From a checkpoint of a small text-conditioned image diffusion model.
Model: 17.5M parameters, 32-pixel images, arch unet, text encoder width 384, text encoder layers 7, text encoder norm layernorm, text encoder activation gelu, text encoder moe expert_choice, norm layernorm, activation silu, widths [48, 96, 96].
Rows from block 5 of the denoiser of a small text-conditioned image diffusion model, named by matrix and row number. Rows with one number belong to one channel. Each number is 200 + 30 x the weight over its row's rms, rounded and kept within 0 to 999. All counts start at 0. After the name is the row's rms in percent of the matrix's.
After each channel's rows are labels from the 100 images, of 14976 (inputs lightly noised), where the channel reaches its highest value: "top examples" is what is common among them. Only what is clearly more common there than usual is listed. The data: regions of photos with short descriptions (Visual Genome).
# convs0: first 3x3 conv (model.mid.2.convs.0.weight, 96x96x3x3, each kernel summed), inputs 0-95
# convs1: second 3x3 conv (model.mid.2.convs.1.weight, 96x96x3x3, transposed, each kernel summed), outputs 0-95

convs0.32,092,257,244,284,209,163,222,218,195,152,199,216,185,228,202,235,234,203,178,160,218,223,186,209,179,176,208,206,236,243,254,204,185,250,217,195,151,198,204,214,239,253,228,184,215,175,233,249,219,170,217,198,165,225,210,217,188,169,209,194,179,246,166,133,172,191,202,210,227,190,199,162,139,198,182,126,180,190,179,169,283,203,164,174,195,187,186,199,206,178,190,225,186,209,217,181,230
convs1.32,086,231,194,182,179,202,239,288,219,213,208,180,174,165,178,227,192,224,222,205,139,140,213,174,185,177,151,197,141,205,195,183,199,202,170,228,228,206,227,179,193,167,159,194,225,202,186,151,174,179,198,198,172,232,231,203,246,279,201,157,262,206,147,221,172,210,154,216,179,177,187,176,233,225,245,167,237,174,208,200,232,237,174,184,190,167,250,168,198,176,206,208,213,173,223,224,234
top examples: text has "man"

convs0.31,089,224,120,187,227,217,255,193,236,136,195,163,181,263,175,192,203,178,199,165,225,225,236,226,194,246,191,208,205,215,203,195,170,154,189,240,220,173,204,213,196,135,265,232,187,212,228,272,191,157,205,199,208,228,193,204,195,190,286,212,188,208,218,198,187,162,194,205,213,203,198,186,192,177,244,199,226,213,245,157,211,222,162,195,209,226,177,209,159,191,233,227,173,225,213,225,267
convs1.31,086,192,203,183,228,142,173,246,223,216,209,236,229,199,234,176,184,223,222,246,184,211,220,259,155,211,207,191,242,233,177,185,258,206,219,178,183,188,179,198,211,235,136,196,258,180,160,184,183,217,184,187,216,244,173,204,231,234,149,166,204,164,193,224,155,202,251,181,161,168,248,222,128,231,205,214,211,210,163,238,170,208,215,220,230,220,215,171,218,246,190,204,194,230,220,129,211
top examples: text has "sky"

convs0.39,084,177,190,235,231,158,201,159,236,162,185,215,211,215,220,187,199,177,174,193,259,136,219,186,212,190,272,235,179,223,229,154,182,243,164,175,168,186,234,229,159,177,198,198,251,193,167,235,167,193,200,159,191,215,209,230,240,219,290,192,217,194,197,211,189,146,176,157,228,209,232,217,269,157,169,215,219,236,174,200,198,197,238,198,145,211,226,223,186,216,199,206,168,220,171,196,176
convs1.39,099,241,185,145,208,183,201,221,142,220,203,174,162,160,145,166,204,169,215,180,193,250,123,208,173,230,209,254,173,185,224,188,243,198,194,214,169,178,177,204,177,230,186,216,197,265,198,202,164,178,180,213,242,199,206,174,192,233,193,184,238,209,198,154,187,224,203,210,260,215,227,209,156,227,241,232,199,201,236,183,215,213,204,255,192,255,148,204,263,234,205,168,216,182,155,223,166
top examples: text has "man"

convs0.91,083,187,142,276,225,164,201,167,179,220,193,267,231,208,219,121,170,215,192,178,223,189,199,177,215,237,183,246,239,238,182,227,210,207,199,193,179,196,188,186,180,231,184,231,180,161,207,216,145,165,150,187,179,201,144,139,162,193,249,241,191,174,199,201,228,205,228,198,182,192,186,171,208,216,222,171,171,208,186,219,207,198,184,150,202,257,273,184,170,218,209,229,225,148,180,179,199
convs1.91,084,195,254,177,190,247,146,234,157,190,208,186,223,178,195,198,253,235,204,228,180,210,176,195,190,174,205,194,136,186,230,223,226,185,176,165,197,230,214,237,221,195,218,193,226,237,224,174,208,190,248,197,246,173,249,250,234,189,194,128,191,193,174,204,219,183,191,151,188,177,148,226,161,237,140,228,214,191,217,197,230,169,236,194,200,145,229,179,245,242,257,206,185,181,152,234,196
top examples: text has "man"

convs0.25,107,187,194,180,187,215,199,238,210,190,217,176,261,238,178,150,128,224,248,193,174,251,153,244,245,181,186,193,216,180,209,276,208,209,182,172,210,199,239,189,177,153,186,190,205,235,194,211,242,195,187,202,215,228,226,209,245,232,243,185,255,198,269,250,198,221,190,255,242,227,211,193,166,193,198,201,156,159,160,212,185,206,200,227,222,189,195,167,207,204,205,136,183,206,231,211,247
convs1.25,096,192,188,220,261,204,210,161,194,215,159,207,188,140,153,200,223,218,189,189,196,208,214,189,225,223,163,237,183,208,157,141,232,226,222,140,206,196,231,182,196,182,174,234,198,191,174,176,248,237,204,218,228,171,227,199,116,211,166,190,148,191,227,194,184,228,202,198,163,259,224,187,210,161,154,244,181,222,221,240,161,222,226,196,230,269,191,163,215,196,199,247,193,169,260,194,184
top examples: text has "sky"

convs0.33,112,161,180,144,201,180,224,195,227,230,193,225,248,251,171,175,123,267,195,183,254,246,236,183,175,161,232,190,207,180,196,208,206,165,184,247,140,240,146,212,191,232,206,164,229,144,168,182,233,162,210,185,202,182,176,200,250,214,207,188,217,236,195,196,194,155,182,164,201,187,193,183,251,223,171,192,215,155,215,199,177,168,231,224,178,159,162,169,244,193,215,186,224,217,223,216,221
convs1.33,110,217,144,231,170,234,224,247,185,126,189,193,102,171,211,203,189,197,225,192,171,150,212,205,214,210,181,189,230,203,186,209,216,255,172,232,222,232,197,211,173,188,187,194,105,224,152,229,197,241,184,235,185,236,190,241,170,192,245,144,204,199,226,188,237,220,239,219,223,236,162,202,190,208,207,189,222,216,246,201,200,159,210,194,191,232,245,183,182,241,233,180,217,228,184,219,197
top examples: text has "man"