config = dict(
    arch='unet',
    model='text-conditioned image diffusion model',
    dataset='regions of photos with short descriptions (Visual Genome)',
    train_examples=203450,
    image_size=32,
    horizontal_flip=True,
    conditioning='text',
    objective='v',
    cond_dim=128,
    tokenizer='char',
    vocab_size=61,
    text_encoder_width=384,
    text_encoder_layers=7,
    text_encoder_norm='layernorm',
    text_encoder_norm_position='pre',
    text_encoder_activation='gelu',
    text_encoder_mlp_ratio=4,
    text_encoder_head_dim=48,
    text_encoder_fused_qkv=False,
    text_encoder_bias='none',
    text_encoder_qk_norm=False,
    text_encoder_parallel_block=False,
    text_encoder_inner_norm=False,
    text_encoder_moe='expert_choice',
    text_encoder_num_experts=8,
    text_encoder_moe_every=2,
    text_encoder_expert_mlp_ratio=1,
    text_encoder_experts_per_token=2,
    text_encoder_shared_expert=False,
    text_encoder_positions='rope',
    cond_dropout=0.1,
    norm='layernorm',
    hidden_act='silu',
    widths=[48, 96, 96],
    blocks_per_level=1,
    scale_shift_norm=False,
    attention=True,
    upsampling='transposed_conv',
    residual_init='none',
    optimizer='soap',
    beta2=0.99,
    learning_rate=0.00096,
    beta1=0.95,
    shampoo_beta=0.95,
    eps=1e-08,
    precondition_frequency=16,
    max_precond_dim=1024,
    one_sided=False,
    adamw_lr_other_params=0.0014,
    max_grad_norm=1.0,
    max_steps=12400,
    batch_size=128,
    epochs=7.8,
    lr_schedule='linear',
    final_lr_fraction=0,
    warmup_steps=620,
    weight_decay=0.2,
    adamw_weight_decay_other_params=0,
)
Rows from block 4 of the text encoder of a small text-conditioned image diffusion model, named by matrix and row number. Rows with one number belong to one neuron. Each number is 128 + 24 x the weight over its row's rms, rounded and kept within 0 to 255. All counts start at 0. Numbers have three digits each.
After each neuron's rows are labels from the 100 texts, of 14976, where the neuron reaches its highest value: "fires on" is the input token at the peak. Only what is clearly more common there than usual is listed. The data: regions of photos with short descriptions (Visual Genome). In brackets: how many of the 100.
# fc1: MLP up (text_encoder.blocks.4.mlp.fc1.weight, 1536x384), inputs 110-164
# fc2: MLP down (text_encoder.blocks.4.mlp.fc2.weight, 384x1536, transposed), outputs 110-164

fc1.325:145126122132135144094093145124097094095084121143157169135119113146131125143131108127080135134140108133070122155113111109129137170142090129141168124138069150133144126
fc2.325:108137120092098137140160108140130080132129116126152141144136111132140143089105139143105152116076100127156130122129165102106135155141141135079114166105096120107126092
fires on: "u" (40); "t" (19); "<end>" (15); "v" (9)

fc1.576:111108150108092134138121075153137112078154166122112116151141088110112128139117196108098110135135137123130164099134136113130116145137106103099155109162127096151117103
fc2.576:144131161145149146149109128106136123185099083127147142158091129120099114113161088138167123114115117101151099134117134128134107080155131141125163094130114172114122117
fires on: "n" (100)

fc1.429:140123126141162131114094112121158127178087108140159090131085155112118109179165124154125130127159152140089122157125126124147113122099163137124148127117126116078148127
fc2.429:131128131095077148110144154163110149094136088125114153106184130145141111121110099109120112129133123123161145089123151108107137150133120138138123154147137093155119176
fires on: "l" (87); "z" (12)

fc1.168:160119113176169083103124133130138148147132112128162127158146129154131141111148111119103131153105098154118143140123122093164115140096154173150058135155149144161142115
fc2.168:110124178096117126113156113145109116136111124093074113062083099103104115152103170138130157147147099131088118109128153098100154167141118079143146134114107126099114163
fires on: "t" (98)

fc1.431:154131127109107135113147114133124149155135130119144128140138141098135094154099164093145125107144105147104141116136092118113130125140121144188157137170083126135156131
fc2.431:134111138106137160141100137106105148114132144121084132123115126123098102149115082118132104145181156134132118131106136130150124138095169113149130095145194137165111149
fires on: "t" (58); "o" (33); "u" (8)

fc1.117:116127122144135125162121128115123164107113136126123123154109162129121122156096128151135128137100115169109149122109100135140132119142147144172116120147152134145162126
fc2.117:120114143123147135126107155109104131125143126103091119129101105130138114163134110092138110133172172116132114125142133111135142143130141096151148111139173138148113150
fires on: "t" (100)

fc1.490:133135102107112129123118119119137163151097117131090122156128177114101109144133146166141121163151080134093125155152123092099105134109078131121131125136101157095122136
fc2.490:122112130126131162134101149121101156103135129138091123144115095112124087153153089101142116133169148109142117115125116122170126151105140093156110109132152123163107169
fires on: "g" (48); "e" (46)

fc1.76:126121144130200122186143138147123133141123119130118132131099199142171101140180097126167158150074091158112131119102141139156109168098167110134131142127140162111171152
fc2.76:114101096102109137087156152119104134120151141129149143110133113112097130092094131136092116135150097155094136124135160110145136141102147116137079115123130126141143117
fires on: "e" (44); "p" (21); "r" (19)

fc1.575:107124150107114136121169118158105180127133099147144116090080141166127148128103123079156127102098152162134133158178150152135134147142118106167113133120115128107136112
fc2.575:159134086145140122107090168095126105094100150102099108133151145068116127138128130151116118182158110146106150092121118160147151129097160131103126149144155118146155113
fires on: "p" (75); "w" (16)

fc1.437:156127109125116112141139142130140156178159137107100146121120139165135139145129175159139140124113094136114107149125103115112088091117145098186167083139162148165175122
fc2.437:105122140118142134112109136112074148132132129125062120117137132092122107136142088120158132156183153124130133150120135123134133155107152079168114114144125131139121147
fires on: "g" (97)

fc1.457:136117141128169129069118195136096113122145121126115144123160097147123112135138139137126131100140107143080123143137142124111097119112129123108175112170094099175098144
fc2.457:131177090086118104140152107168152113141120113140153141138122149144151160101138136119118153117061103123143141130117139119098146123107124134095122136110128090064142109
fires on: "o" (38); "e" (23); "g" (21); "<end>" (17)

fc1.622:136109146110143128137121128128124145092148139144130131169160126135121160126151156134138123137125146152189095095102113116079121110140128143105172103129123123153142109
fc2.622:136119125166139109153187124106158112121165091120141081126087132124128097112145130154134123123104148105107156161113106124105117108152166098106134098148132155136117154
fires on: "n" (100)

fc1.401:143075153119091131146110087137111124102123143107165108198174113100099135142152110129155135132175142103131096139113120134128140096125141142065141127110154139145112140
fc2.401:131125157134133137151159121119152128134148131136117166096097145180142127096108135127139144091123118098145152154175136087099123128147109107153150071153138137138103132
fires on: "n" (100)

fc1.283:126166122138158137136132147112128111150114152110126120134149163144137152156150163146140129179127113122125118089111100110119137175103107134107091113155140140112076112
fc2.283:118139074128119175149119155164103149102161128131138137156121117080126121124130070095108090121123142149099133106170154111133142108119159139150126110113133102141154139
fires on: "l" (79); "f" (11)

fc1.659:117157114116139148136071113108131147103156109158112175124158177135117110115160136120141085098134131155091132110130074120089105128114106149200134135162146138152117164
fc2.659:131103125142141154132119139106093168113131153138104113131127120140118119173139078107147099143160158131144131136109127125150127140108152121170137080139158128152106158
fires on: "t" (98)

fc1.222:135096128155140139141134106071176150083118107114153126154171072130161106114094117133123096135155103167127147126124100112155117078075155167134101139121155115139165140
fc2.222:119129168128121128080083125139100118130103111105087124125088096155137134124136142131111150134165135156135109106149167120149109176124097062125160095109157158125110170
fires on: "t" (75); "g" (23)

fc1.582:098125130099112126079154133126152087128185143111114131142167123107140106147120138117125124114110124150113128128095133121131138115128109142142108097137150069155128108
fc2.582:141168113143131138157107091127096120131079129145175114155130138143136135092114106126125150124124108061140116133115110159142105104130151099129143096142093102102084143
fires on: "e" (70); "n" (26)

fc1.64:156132166128142134133144125134087127118118149156139121156136142148096134136158101142122136136132134149162128147127134139122151095165177126143113106133150137091085142
fc2.64:091142084096114129097113166129154150099122093111144132122097158109127145121094144109100122107178126166131115127075118115116119134062067126112152152116142147184145117
fires on: "w" (94)

fc1.286:149142113157162142100137151118113079116100088114126109148111116123129116108104131112122121164112131085074143139113097147145150152148118115121131101125099079123157073
fc2.286:127138114126105102137140115161143105150140123154145139140141171131154177131127153151094154117080101123149151125099166137109133158139126154101097178138114121089140134
fires on: "r" (62); "t" (37)

fc1.441:167099117112121142124084178132102107116127114146096129074160144133107140119079097102157123113129182110173150136117124105115168123149138141169139138118152109134089137
fc2.441:145153132126146097157193099126146144105121130104145111143113163141149126087154117199122157129087128149160139125148085134120174126150130137092186139105132100143138143
fires on: "r" (81); "c" (19)

fc1.361:123143104171179172153157115103111159146084073132119159117114110140128124117092132129161139147133120092071119131124124132181105146076140087161164151113143109107101154
fc2.361:107105153130065083126118159160115132123171145107140099133124144120110111140161138131106109148110114135161138095142130089141145087137117159149069147135078137172175143
fires on: "e" (85)

fc1.461:118107142103138147119114123099102156119122120111116116048155108120106085126130115109146099105071151110156130110134149137128161162121119154163101080110073180162153114
fc2.461:100127115154132153150149148129153131135114153127144136121155146136127111112149112139052093129108114163138153090137112145129101151130154152119086206105174120100121121
fires on: "z" (100)

fc1.474:094140140169112119162098130098125175142105105160115108165139125118142076137148130137056170124148062186097153125122114103130095099122074116136125133156117122118118163
fc2.474:136094136141146172137093137132088147117154137138076130117106135095100113157135092113138105134186165135119130136132146123146106150115151105176128076131144135147110157
fires on: "a" (29); "w" (27); "e" (20); "r" (19)

fc1.122:139123098117133144149125098160147145115142158079085133157147140134132144136084184125136125138113130157125141124123140080122109131124192159154091161139084076144129156
fc2.122:114160154156123061119174126113148139093130061138143095136108127129132130084169156122127101110098076121155134141126115170121124138134123137105142152098115145125145109
fires on: "a" (97)

fc1.180:146133121141115157080107138160126099078119123146078107140124149144155122190098106141090125154161163137113102123111145135098131158157116113096180123110103114135131095
fc2.180:123106141152145128189125111131152133115111128092140135169121139114133177084150168174115146140071089125133138124108143103126152081169097125061102133148146143087151125
fires on: "n" (100)

fc1.59:130130144140138186097141137150104119101116106108122141123145107175134160147118147087076121141165124127093096161107147126104160115117107126146175104116121103152111130
fc2.59:130148121104117114168153136162150081123096112125140107149174158134146156102122146152125188100062126141122145129119137089117153123154114136099116165113089128078154114
fires on: "u" (53); "o" (35)

fc1.714:134157134152126125073088140161103099092145115128134144120122105145125155143170112096064093119154112146075130140111124122116108113136087169133201114142119115142141127
fc2.714:128145109125102130119161098157156098100115125110150115150151145139161165110109137134115146111057101131160137129130151138146134152145109149107127173095089107088141084
fires on: "g" (57); "<end>" (40)

fc1.214:159130137133181098135177109102107166149110087182146121104136155100094143145115111148174159156125090097108138131135117118147146162106156121123101119171143117118155140
fc2.214:100105117135106152126101149170081118129137181100131129128099119119147091125161141143115082111129120151101116096124151124150102122094145127148102141096078136139137105
fires on: "e" (79); "p" (9)

fc1.421:140168115113154155120109095154116134142144105152155115168085089101166109152111147115113113178109157079117130092107159123085114127145095137113070069186136107170119060
fc2.421:169093136142075102158152161143145109083161121102153131133153132097102134144136095133138126111104132186098085169144096122128144091115195105123170129135134124121138175
fires on: "n" (57); "o" (43)

fc1.562:129094103085125124130169103087108141128106126087118132166109144118098126157109108139125120122119123144118149097118160142155093131091163118076129102153127126102171125
fc2.562:102176143123130145123133121123095125105129124126100173093080111102127093108147134130129136167169090122106088137139143126144152146115133089160108123118125146153088135
fires on: "e" (38); "r" (22); "t" (15); "l" (14)

fc1.256:142140185101126132156091107149109199123149128122116138174154185103123116157138140146125123153168112128065127119147130140143108131117070140136133118132112154135129152
fc2.256:121082121145139161127082137113096150116116135139095153122114100105104095154155082124129112129189151131142111144108134123141130132124136125172136085137171112161115149
fires on: "a" (46); "j" (44)

fc1.564:134119114133108164134094130144144146131159093144138141114173125138108123156143154152086141127139148138150146171095155126086110096153108116097110097079094122121104114
fc2.564:125152111106097108164162154148155132108128104116187115179132168130125146098134113142124129123067107137125112122147136070150138136126129149101094153128117125109130095
fires on: "g" (45); "n" (33)

fc1.615:121154128116139130109094178173125079051131099116172114153076127153150131162127115108084141128150124145097146115109148134132127129125117142132156142135124121127138111
fc2.615:093157108119110095116173130160132085120125096119168132132171136135161138087130168108108134112083098109157136115132147137131136157150109142094095163136069091094159105
fires on: "o" (68); "n" (16)

fc1.678:130192148096108109116096140150133147117174138140106102135131122098147108149120135145092116150114137110154117126116126092126131106131106167092101079146070092140137132
fc2.678:103120122125145126156143125141173150115125117137152145153144133144096141123141098120095143110101108129128115129141128117116137132176130109066087115144199142108109094
fires on: "z" (100)

fc1.327:118093093147125126164122120136125151144102107118110083161111120133143149099113147139175083137162101136182139164122156141139117117133103100142149140111132101146160110
fc2.327:114148198113161129114112125114132113141199143178141158131116126125097136149173129113109150107092160116131127125165109125141111085126135138127102128125161195110135121
fires on: "e" (37); "u" (22); "n" (22); "l" (19)

fc1.683:135109141114099134119135162114118152081103122122116156123129131118095156180070083109132174128127126126117136129136134151160156149122108106102139111104122151168131113
fc2.683:155165093118113105135090109137187114126121138136174119164162127141193126100132156126133141103101119127142155115127137144097099130161158149126130152120132112105124080
fires on: "u" (63); "r" (20)

fc1.254:132150128148161124167144167121127145138118122149110149127057204153116124097138097146107130118120140112149165080111120151112082157143090096152120099113133175082143119
fc2.254:138132106131087112084130128113115133129108126120149123146143103106126103118122150119125149177183115198061107141119131124148141124100144144127086162157103095138132091
fires on: "a" (82)

fc1.660:165104139134160113148190097120103143133154116146127107110110136144143122108143120136156123113145163108149160100131136119181127154122171154166128142150167171110185128
fc2.660:140125123112120130092147166105090127101139134099145127095109124154110126155127114138128137170169121129072109160133152107146144153105114091118120135096136136135115141
fires on: "t" (55); "r" (45)

fc1.99:162112140160098143145091115136134144165119114117155160113127157111080117114131155135152125129158040141073137106122104089162105080123078121105094137146121134126130094
fc2.99:082143147099142143125113141142101107112134138116097146121115112110128084174141092130133087137167173139123107123136143159141123144097158081174163083137153121168116173
fires on: "g" (97)

fc1.518:127105146127110118160138114080086163129114144139087130152116162139125130147098151160123147107109085160095151167124083113130063095123142138152109097155127104133112161
fc2.518:144105123140139145121094158141116134126117130144097117113129124110109091150167073072136093135191141134107119134119138129154122145113134106171120078129145139166142131
fires on: "g" (70); "<end>" (24)

fc1.56:136101115140122125110113148142138127183129076151119148134100144166141114142121137114116115139113094131112182118111109138110118158124115089130142165118103134101146131
fc2.56:086167119100131163126127124126094133101137181088158132114146138106117095117156102146153130134113130134168106124122112117117107157093151146116088129151075115161124115
fires on: "g" (98)

fc1.495:123132131154094108110110137129130116145131109128130131141108138166124113127159134148136113124130134096125110143114139159121092139139126084109160109149075128138119105
fc2.495:086133090101105144128118158159139108112119161133157096135170147099162121127118065126142131124141130147096149088163129052123116098101142159131096093167145105135107126
fires on: "l" (58); "f" (25); "n" (17)

fc1.159:081103159105119110135105125136133140156152117123123090100128130165153190146091157129157118135096114172108139129142118107107091155122140113103106147151108105138167156
fc2.159:121125123134167118130150100151142120122143154117116137110126146119134067142157084133157113082114096101111095140108126138127150109135170109162142136120065116116130143
fires on: "g" (98)

fc1.574:109126163115177103145180116112095107124108111137131161115113137125162109156126108110165174108069140156141092087143100064128126104127164169152115072149117131099117143
fc2.574:168082068125167158126111168120128166092107121119120077119104131105109142123088138175127133137175094099111114126157106156140141119112134120114150143138142116154131138
fires on: "p" (97)

fc1.238:132119127152126153055110168129100081097110132133125125123090109160130162136136117161118111127141124157090155134119100103136093152166107093128197092132119122112146117
fc2.238:145155105108117084137154111165132097094086113107158115133133151128157165114107163152110150138096120131162133133127130134126170141150107118123123159110105117097158107
fires on: "t" (65); "o" (28)

fc1.443:158133121134140167092158177172102109060114092135098106100080117120121135169107088134067126133144133130097133148119134142134140113163124111142191105144125122149109116
fc2.443:106152125100101125139159128171174113147146128134155113126162124167149153105103135143121147101079098134162125132110169130126130131127120152109133144111111109085137095
fires on: "o" (100)

fc1.501:095124152154161150075146139117126100084108131123123126135127121131132139146120156110070131153147128167104138160138138140116128115132131100155155150117088136122126143
fc2.501:138129112118123111144155105180171118118144119115152130137132134146164178114113130157097137098085098115134145112087156109144138120116102138110135168131106114116136092
fires on: "u" (86)

fc1.596:150113125125153139084109163155100102059129116136140145164121097140123124119123109132088097124145108107079103128122137112122108116109085118119154169151091098124090115
fc2.596:092152133090132086153138102164149085135109105119172133120145160122143164094114183123124145098077131156141129126115163140101142136147121158089117144104098110072151103
fires on: "e" (42); "o" (28); "g" (22)

fc1.677:134139132112105130139126153112114125089164164130150177127156113120157124156076165123146134158164159107163113104136098147138121091123175144161114145105141118123131094
fc2.677:137133107137153132160149088136166094128136107113145083174135130126105157139107112166143142100127141146116107142145139131089153106121149107092126122162122132132137163
fires on: "c" (74); "o" (26)

fc1.247:087140148166127172121133116145118131113120157151154124158113136118130169137139121123140103131141131132150111100115093116074125138155154089167164097150149161124147169
fc2.247:097076085134135092127074164124156112133114136126115122102138124136116119105133122167142136152156093175107127136152147148146111145127094115157105142129120106128133128
fires on: "w" (68); "r" (19)

fc1.756:120139106142135104118151116138134114152114136177142145119118154133132121107130040088135137135123091096120136099125127143162135137082141170124107147087170128119151149
fc2.756:124121171114136122127104161102145159093075101108113142119097125120115136139111189138127113153134143141126151134142143109127139125133096087139133148135113123146098131
fires on: "z" (89)

fc1.546:114134124125144099109143093133113119075170155095118166130171120137135147111121166120141110110110120109175106135124104126102100133119151160140174120121124116146154157
fc2.546:160179118173125053146139123131168107102111104128161116177121091147115133132110160107136139110136100150129154114132123189106119150165135158122116160121121143139133099
fires on: "e" (53); "k" (44)

fc1.152:113134102168108113111131110143097135074128130133110132107122106123155112150121135153086126131126090134081158158151148110132114163165102088147177154125118122145131147
fc2.152:112142118096124116157152109175137091135130103126188131144160147117143162080138157136115156109070099138149144138125163137107148108143105146087109163112105132073136074
fires on: "u" (87); "v" (7)

fc1.245:111163144111067123111113120123167092095171189129126123120136136098183105159098157081157140137136134103114157151120109150128129147152123107131105109088116136128118164
fc2.245:125157127144140097156128134151125129135146098149137126164147176165104123106152069144133087099077129129185155123128097131114123143153172153117153125138152144126145131
fires on: "u" (88)

fc1.317:107151136103124137149148116096124108093106151168118121127151141171158125138142117106132170139139135122071113151155115104145087123136080065116082113100114118170142126
fc2.317:155158123159114103118126119148142135119137118108157141144134155128143169112137114134149090101092104139180182118147141089087128103143157171100127125142151100115123087
fires on: "n" (75); "o" (21)

fc1.321:125087146130139171094103159117111110072121106103086166153098122134119137168117140100074115119157139146083140181165160128134133129145096115130167185133119142142119103
fc2.321:127138125121130092136173101200143088118128129121150127129135159128137151091109137149141173123066107127135136137100138097129150129140085125092110127115103119057127095
fires on: "n" (45); "o" (36); "r" (19)

fc1.47:130134118145180133130144135135177148137124123144126161168124096181105157112116147144122142144126134099075108154100143125125109153083133112089123158117135155140142123
fc2.47:119129155150086109094100122121106114122134122132108110060150141103092075135125113116127087168131113184136135113125149137139138128140122139177083130113097135131127144
fires on: "l" (51); "e" (38)

fc1.91:140124126146123132078110175134110113089114106107128126101124093111126144165139099109059133125140204150100145107141114158121119141135113133142204137155084118157128142
fc2.91:102146127112114106128148089152106108123097115098151134145152138152125150113117138137103139092083110124152127135134134149130122143118105147099136153090088125087138104
fires on: "r" (92); "<end>" (8)

fc1.693:134125121150117154084103145138076093082112138145121145129128111118130148157160150114086115136142110138081134162147116118125098124158107147147144114131116139132144148
fc2.693:127159128117110100159170110159136090120119135114142120105130113110159160109141137146120148102068105143128145148116170124151114146142112123091124166115096106087131111
fires on: "u" (76); "v" (11)

fc1.311:155117145137087157113133140154102130077099090095127139092111078130117107213115130132105110145126143131090121169123137128106131113172120125123185156128135118122145144
fc2.311:112141145119135137161151097159146083128112128117145107141153135126178164084127160122124166087093102135147154118125166093141139136143091138105138147139105147055145114
fires on: "u" (97)

fc1.417:113114119156135143100065110190130123097154141097134118153142096123127115133129149112096137130126139128060157133117154129111130111101130126139169122126115112130139122
fc2.417:128161132106106092170149108134137104130138121117138144143118142130145169109134139157119148098074101127161108131104148101124136148124115140116120154104116114100120118
fires on: "u" (97)

fc1.43:119136100151122150098126130174088129143140166151149089128108129146102125092140108164094126107143149130100134118110156138141127097153117165162079158134165115133087114
fc2.43:160119164139162134122117154096162121102106092102082131094113112128102116121134123124089118134114131141140105161157139148096185131154133124102188145124134147128163119
fires on: "w" (100)

fc1.130:133100138093120139110107138147089123123162154135091147114163122140149144167100136079160165135120171081116150144129116107139128121147113134140089116155140111178143131
fc2.130:172156111122091064145168123140161118134139102143190151148141140113107141112118114112133114100083081131142150103144134124123122135132159163115106143104105096116136100
fires on: "e" (43); "u" (28); "n" (18); "g" (11)

fc1.275:138139112152147104129132108188141099138141138119100154131109149148098082119137173143084120086145137130133143126112127133121097125148084143123068137121147128134139122
fc2.275:093147155143124120103123127051146182140120124119131154134135080136114140119148116086111114135073109130122113136127143135132159095121183105158160159116095134102109137
fires on: "l" (87)

fc1.203:130108133143160122091120177120094119093101124102105131117097111156123112168151111146120141119141120169100170146127108131121103149130114144133167135143093147112149118
fc2.203:099164122121109131115145085159138088108127121113153134148138142154149133108112139125088140106061093123133133118123132135120155136130124123091124141114095091096135121
fires on: "w" (59); "r" (21); "o" (19)

fc1.389:102169096146124152113139149094128100105105132108137185135113156172126155151131105117074123108148106119119134136148128157137136162140107123109176099124103143141126129
fc2.389:114152112102108118118158128138156099123128101126169130169129127145157155103110133145114142122074105125164132156127127102125094131136095159094100142102109111082139125
fires on: "o" (100)

fc1.189:155153165107071136159037100126186142135146162131126126108117095119091140161177112135119140149165140109122139108110131143120137127133124102099095124109079110148098109
fc2.189:097103104153114126093154168142133163113115099111160119165151156141174129097146123122129091097081147141137124110126147064097109105144146178126104105152164117138146083
fires on: "z" (99)

fc1.410:126123098149147081095155108123108160111149108120113161128117131156122129197146130151100119114145109118098159125102155140128143163065119104079103115150170160101180114
fc2.410:123155112137136213138089110117093134153148126129143156124141128091109076101164098121119097174114144169111145122178128091145106110165182130183103134121089132131114111
fires on: "l" (86)

fc1.645:141161141150139112103133175128085113104167105114146131126138081133104112141134127134083134114149109168081141132137106158122130137147106140107174157164117126145144154
fc2.645:126154109125112107125144140148136085146142120101175149129126144124143165111100129118146150105060122123162137125153141118121113142139128148101107170088080144081162088
fires on: "r" (100)

fc1.158:121168124163089096131108115118144144155129091187140157126148132151100087129142137104094080141115113138090139139131131145112096156090108113134109181151126160150140169
fc2.158:127142121115104150146110104137103124127120180111135134127147107114130161100143089123143127099089115150190165101110124098124120111132138173134088137123053092134115145
fires on: "g" (77); "l" (21)

fc1.279:120159175153143146122128122117139115160094133147134122143114118131142120117167118128088143147106152072114126122115127147127111152126155105172163150150095146101137123
fc2.279:134103086120121114117111191147139160096144120123115139097134160131091079167121128161103095155150132192116150130197147090131172132115094161090118124101158077171128162
fires on: "w" (98)

fc1.7:156135160108091117122169142124137120119152133109149113102145165092149082152125067176127127128098138117102131106120151174143162126124111136139101141133088163127130146
fc2.7:150139138110106134144151091139157094125112117122196137126161136122157129101144128116110138102084130124146126152131147119124126140154112140092106163116126093129145097
fires on: "z" (100)

fc1.644:126125119117143095154133101150143097131200136128118149129120147170113123152161172158113106161111127072113116095101117094107106138133175105127133085141119097153140137
fc2.644:106115075158143106155134141134153150098102122136080083150131131114130133136102089117184146134148139140100115181152126115097126111140138136182131116118105131109097125
fires on: "a" (37); "e" (37); "l" (25)

fc1.563:160130128140142137098127163121116102084141109130101132120125141137123135121124123094049111110154150161099112152150111141146118145137096128122190146155106103136135144
fc2.563:107160125119106114119167112167151092115105105116148130146144153127147161113106155132122147096063108139139127139107164122121131160136110143087087168087101119095128098
fires on: "o" (84)

fc1.442:114124124134140112082124151153109091085125072130140143123128110143136102139160137109071115175165097145107172142116158104140113111136138105111181126142085121121164132
fc2.442:107131133119114114138170123163142099151139134079165128149126139136146154119100155149109161123089103108136134131119129110144116130150100150088128171116129101097137133
fires on: "r" (95)

fc1.739:143125125163175095140132135147125110118144112131128159121095137205135102136161131155133137122081082155112159146095080121116102150129141133132132111154137131137144121
fc2.739:098093147143129142091138123123101162136119141098089113075104125080106128125131109114120130149176136160091112136173182112155162157124142086144082123116115153130127138
fires on: "t" (100)

fc1.716:194139136113138154110103146157140123061177153137117125154102111127165127148104145106061146146174167145143130127104110105087120088149096138128167125113113120112100135
fc2.716:118131124127136113167177105122167120139123080113125119170133159152151159128142144164138138128087101156138123144117139109103142151173124123095103106139130159146139083
fires on: "n" (96)

fc1.150:138145114121140161081095123143119080102117135125105140134143101147135140133126127133046144104160132125152120142160138129149119138151119164125140104143114099138116147
fc2.150:128158124150148093152144141151140130116121122112150110127139123120146120114107142131127108122083118134152140111141151130128156165159148122105142133111108140096153096
fires on: "a" (83)

fc1.116:082068108154138123177126144133104142129116102099134129122091113136141113103158097141162154115124141115149141153159132126139106125115118148200109172123120138093167123
fc2.116:131133167078130114070150119116078129127117143133085098076129119109124125124102128114119129144145110145076134110114158123142160176115153088139121109108131119149107126
fires on: "r" (90)

fc1.364:126176084141138133107123155165131170124137136130100122097119130136124132123082120093106085112123155106104122118116110129143118147147127158157118105151092115133106124
fc2.364:110104161168122078141100103137186131133124099111105126122125132111152161113162168123102113132079098163141131146123136081102155120126150120102104158091139165121130132
fires on: "a" (100)

fc1.577:166139138121173152112126122140098135054104096118100135105093143128159142138133080137122111105170111161117154126119162181113163084161107117145165154117109135123134102
fc2.577:133157144116116113133148131147132090139127115130150101159145104138159169092130141132102145116097120145148158124113121100109123134136127143075119168114124105093159122
fires on: "r" (97)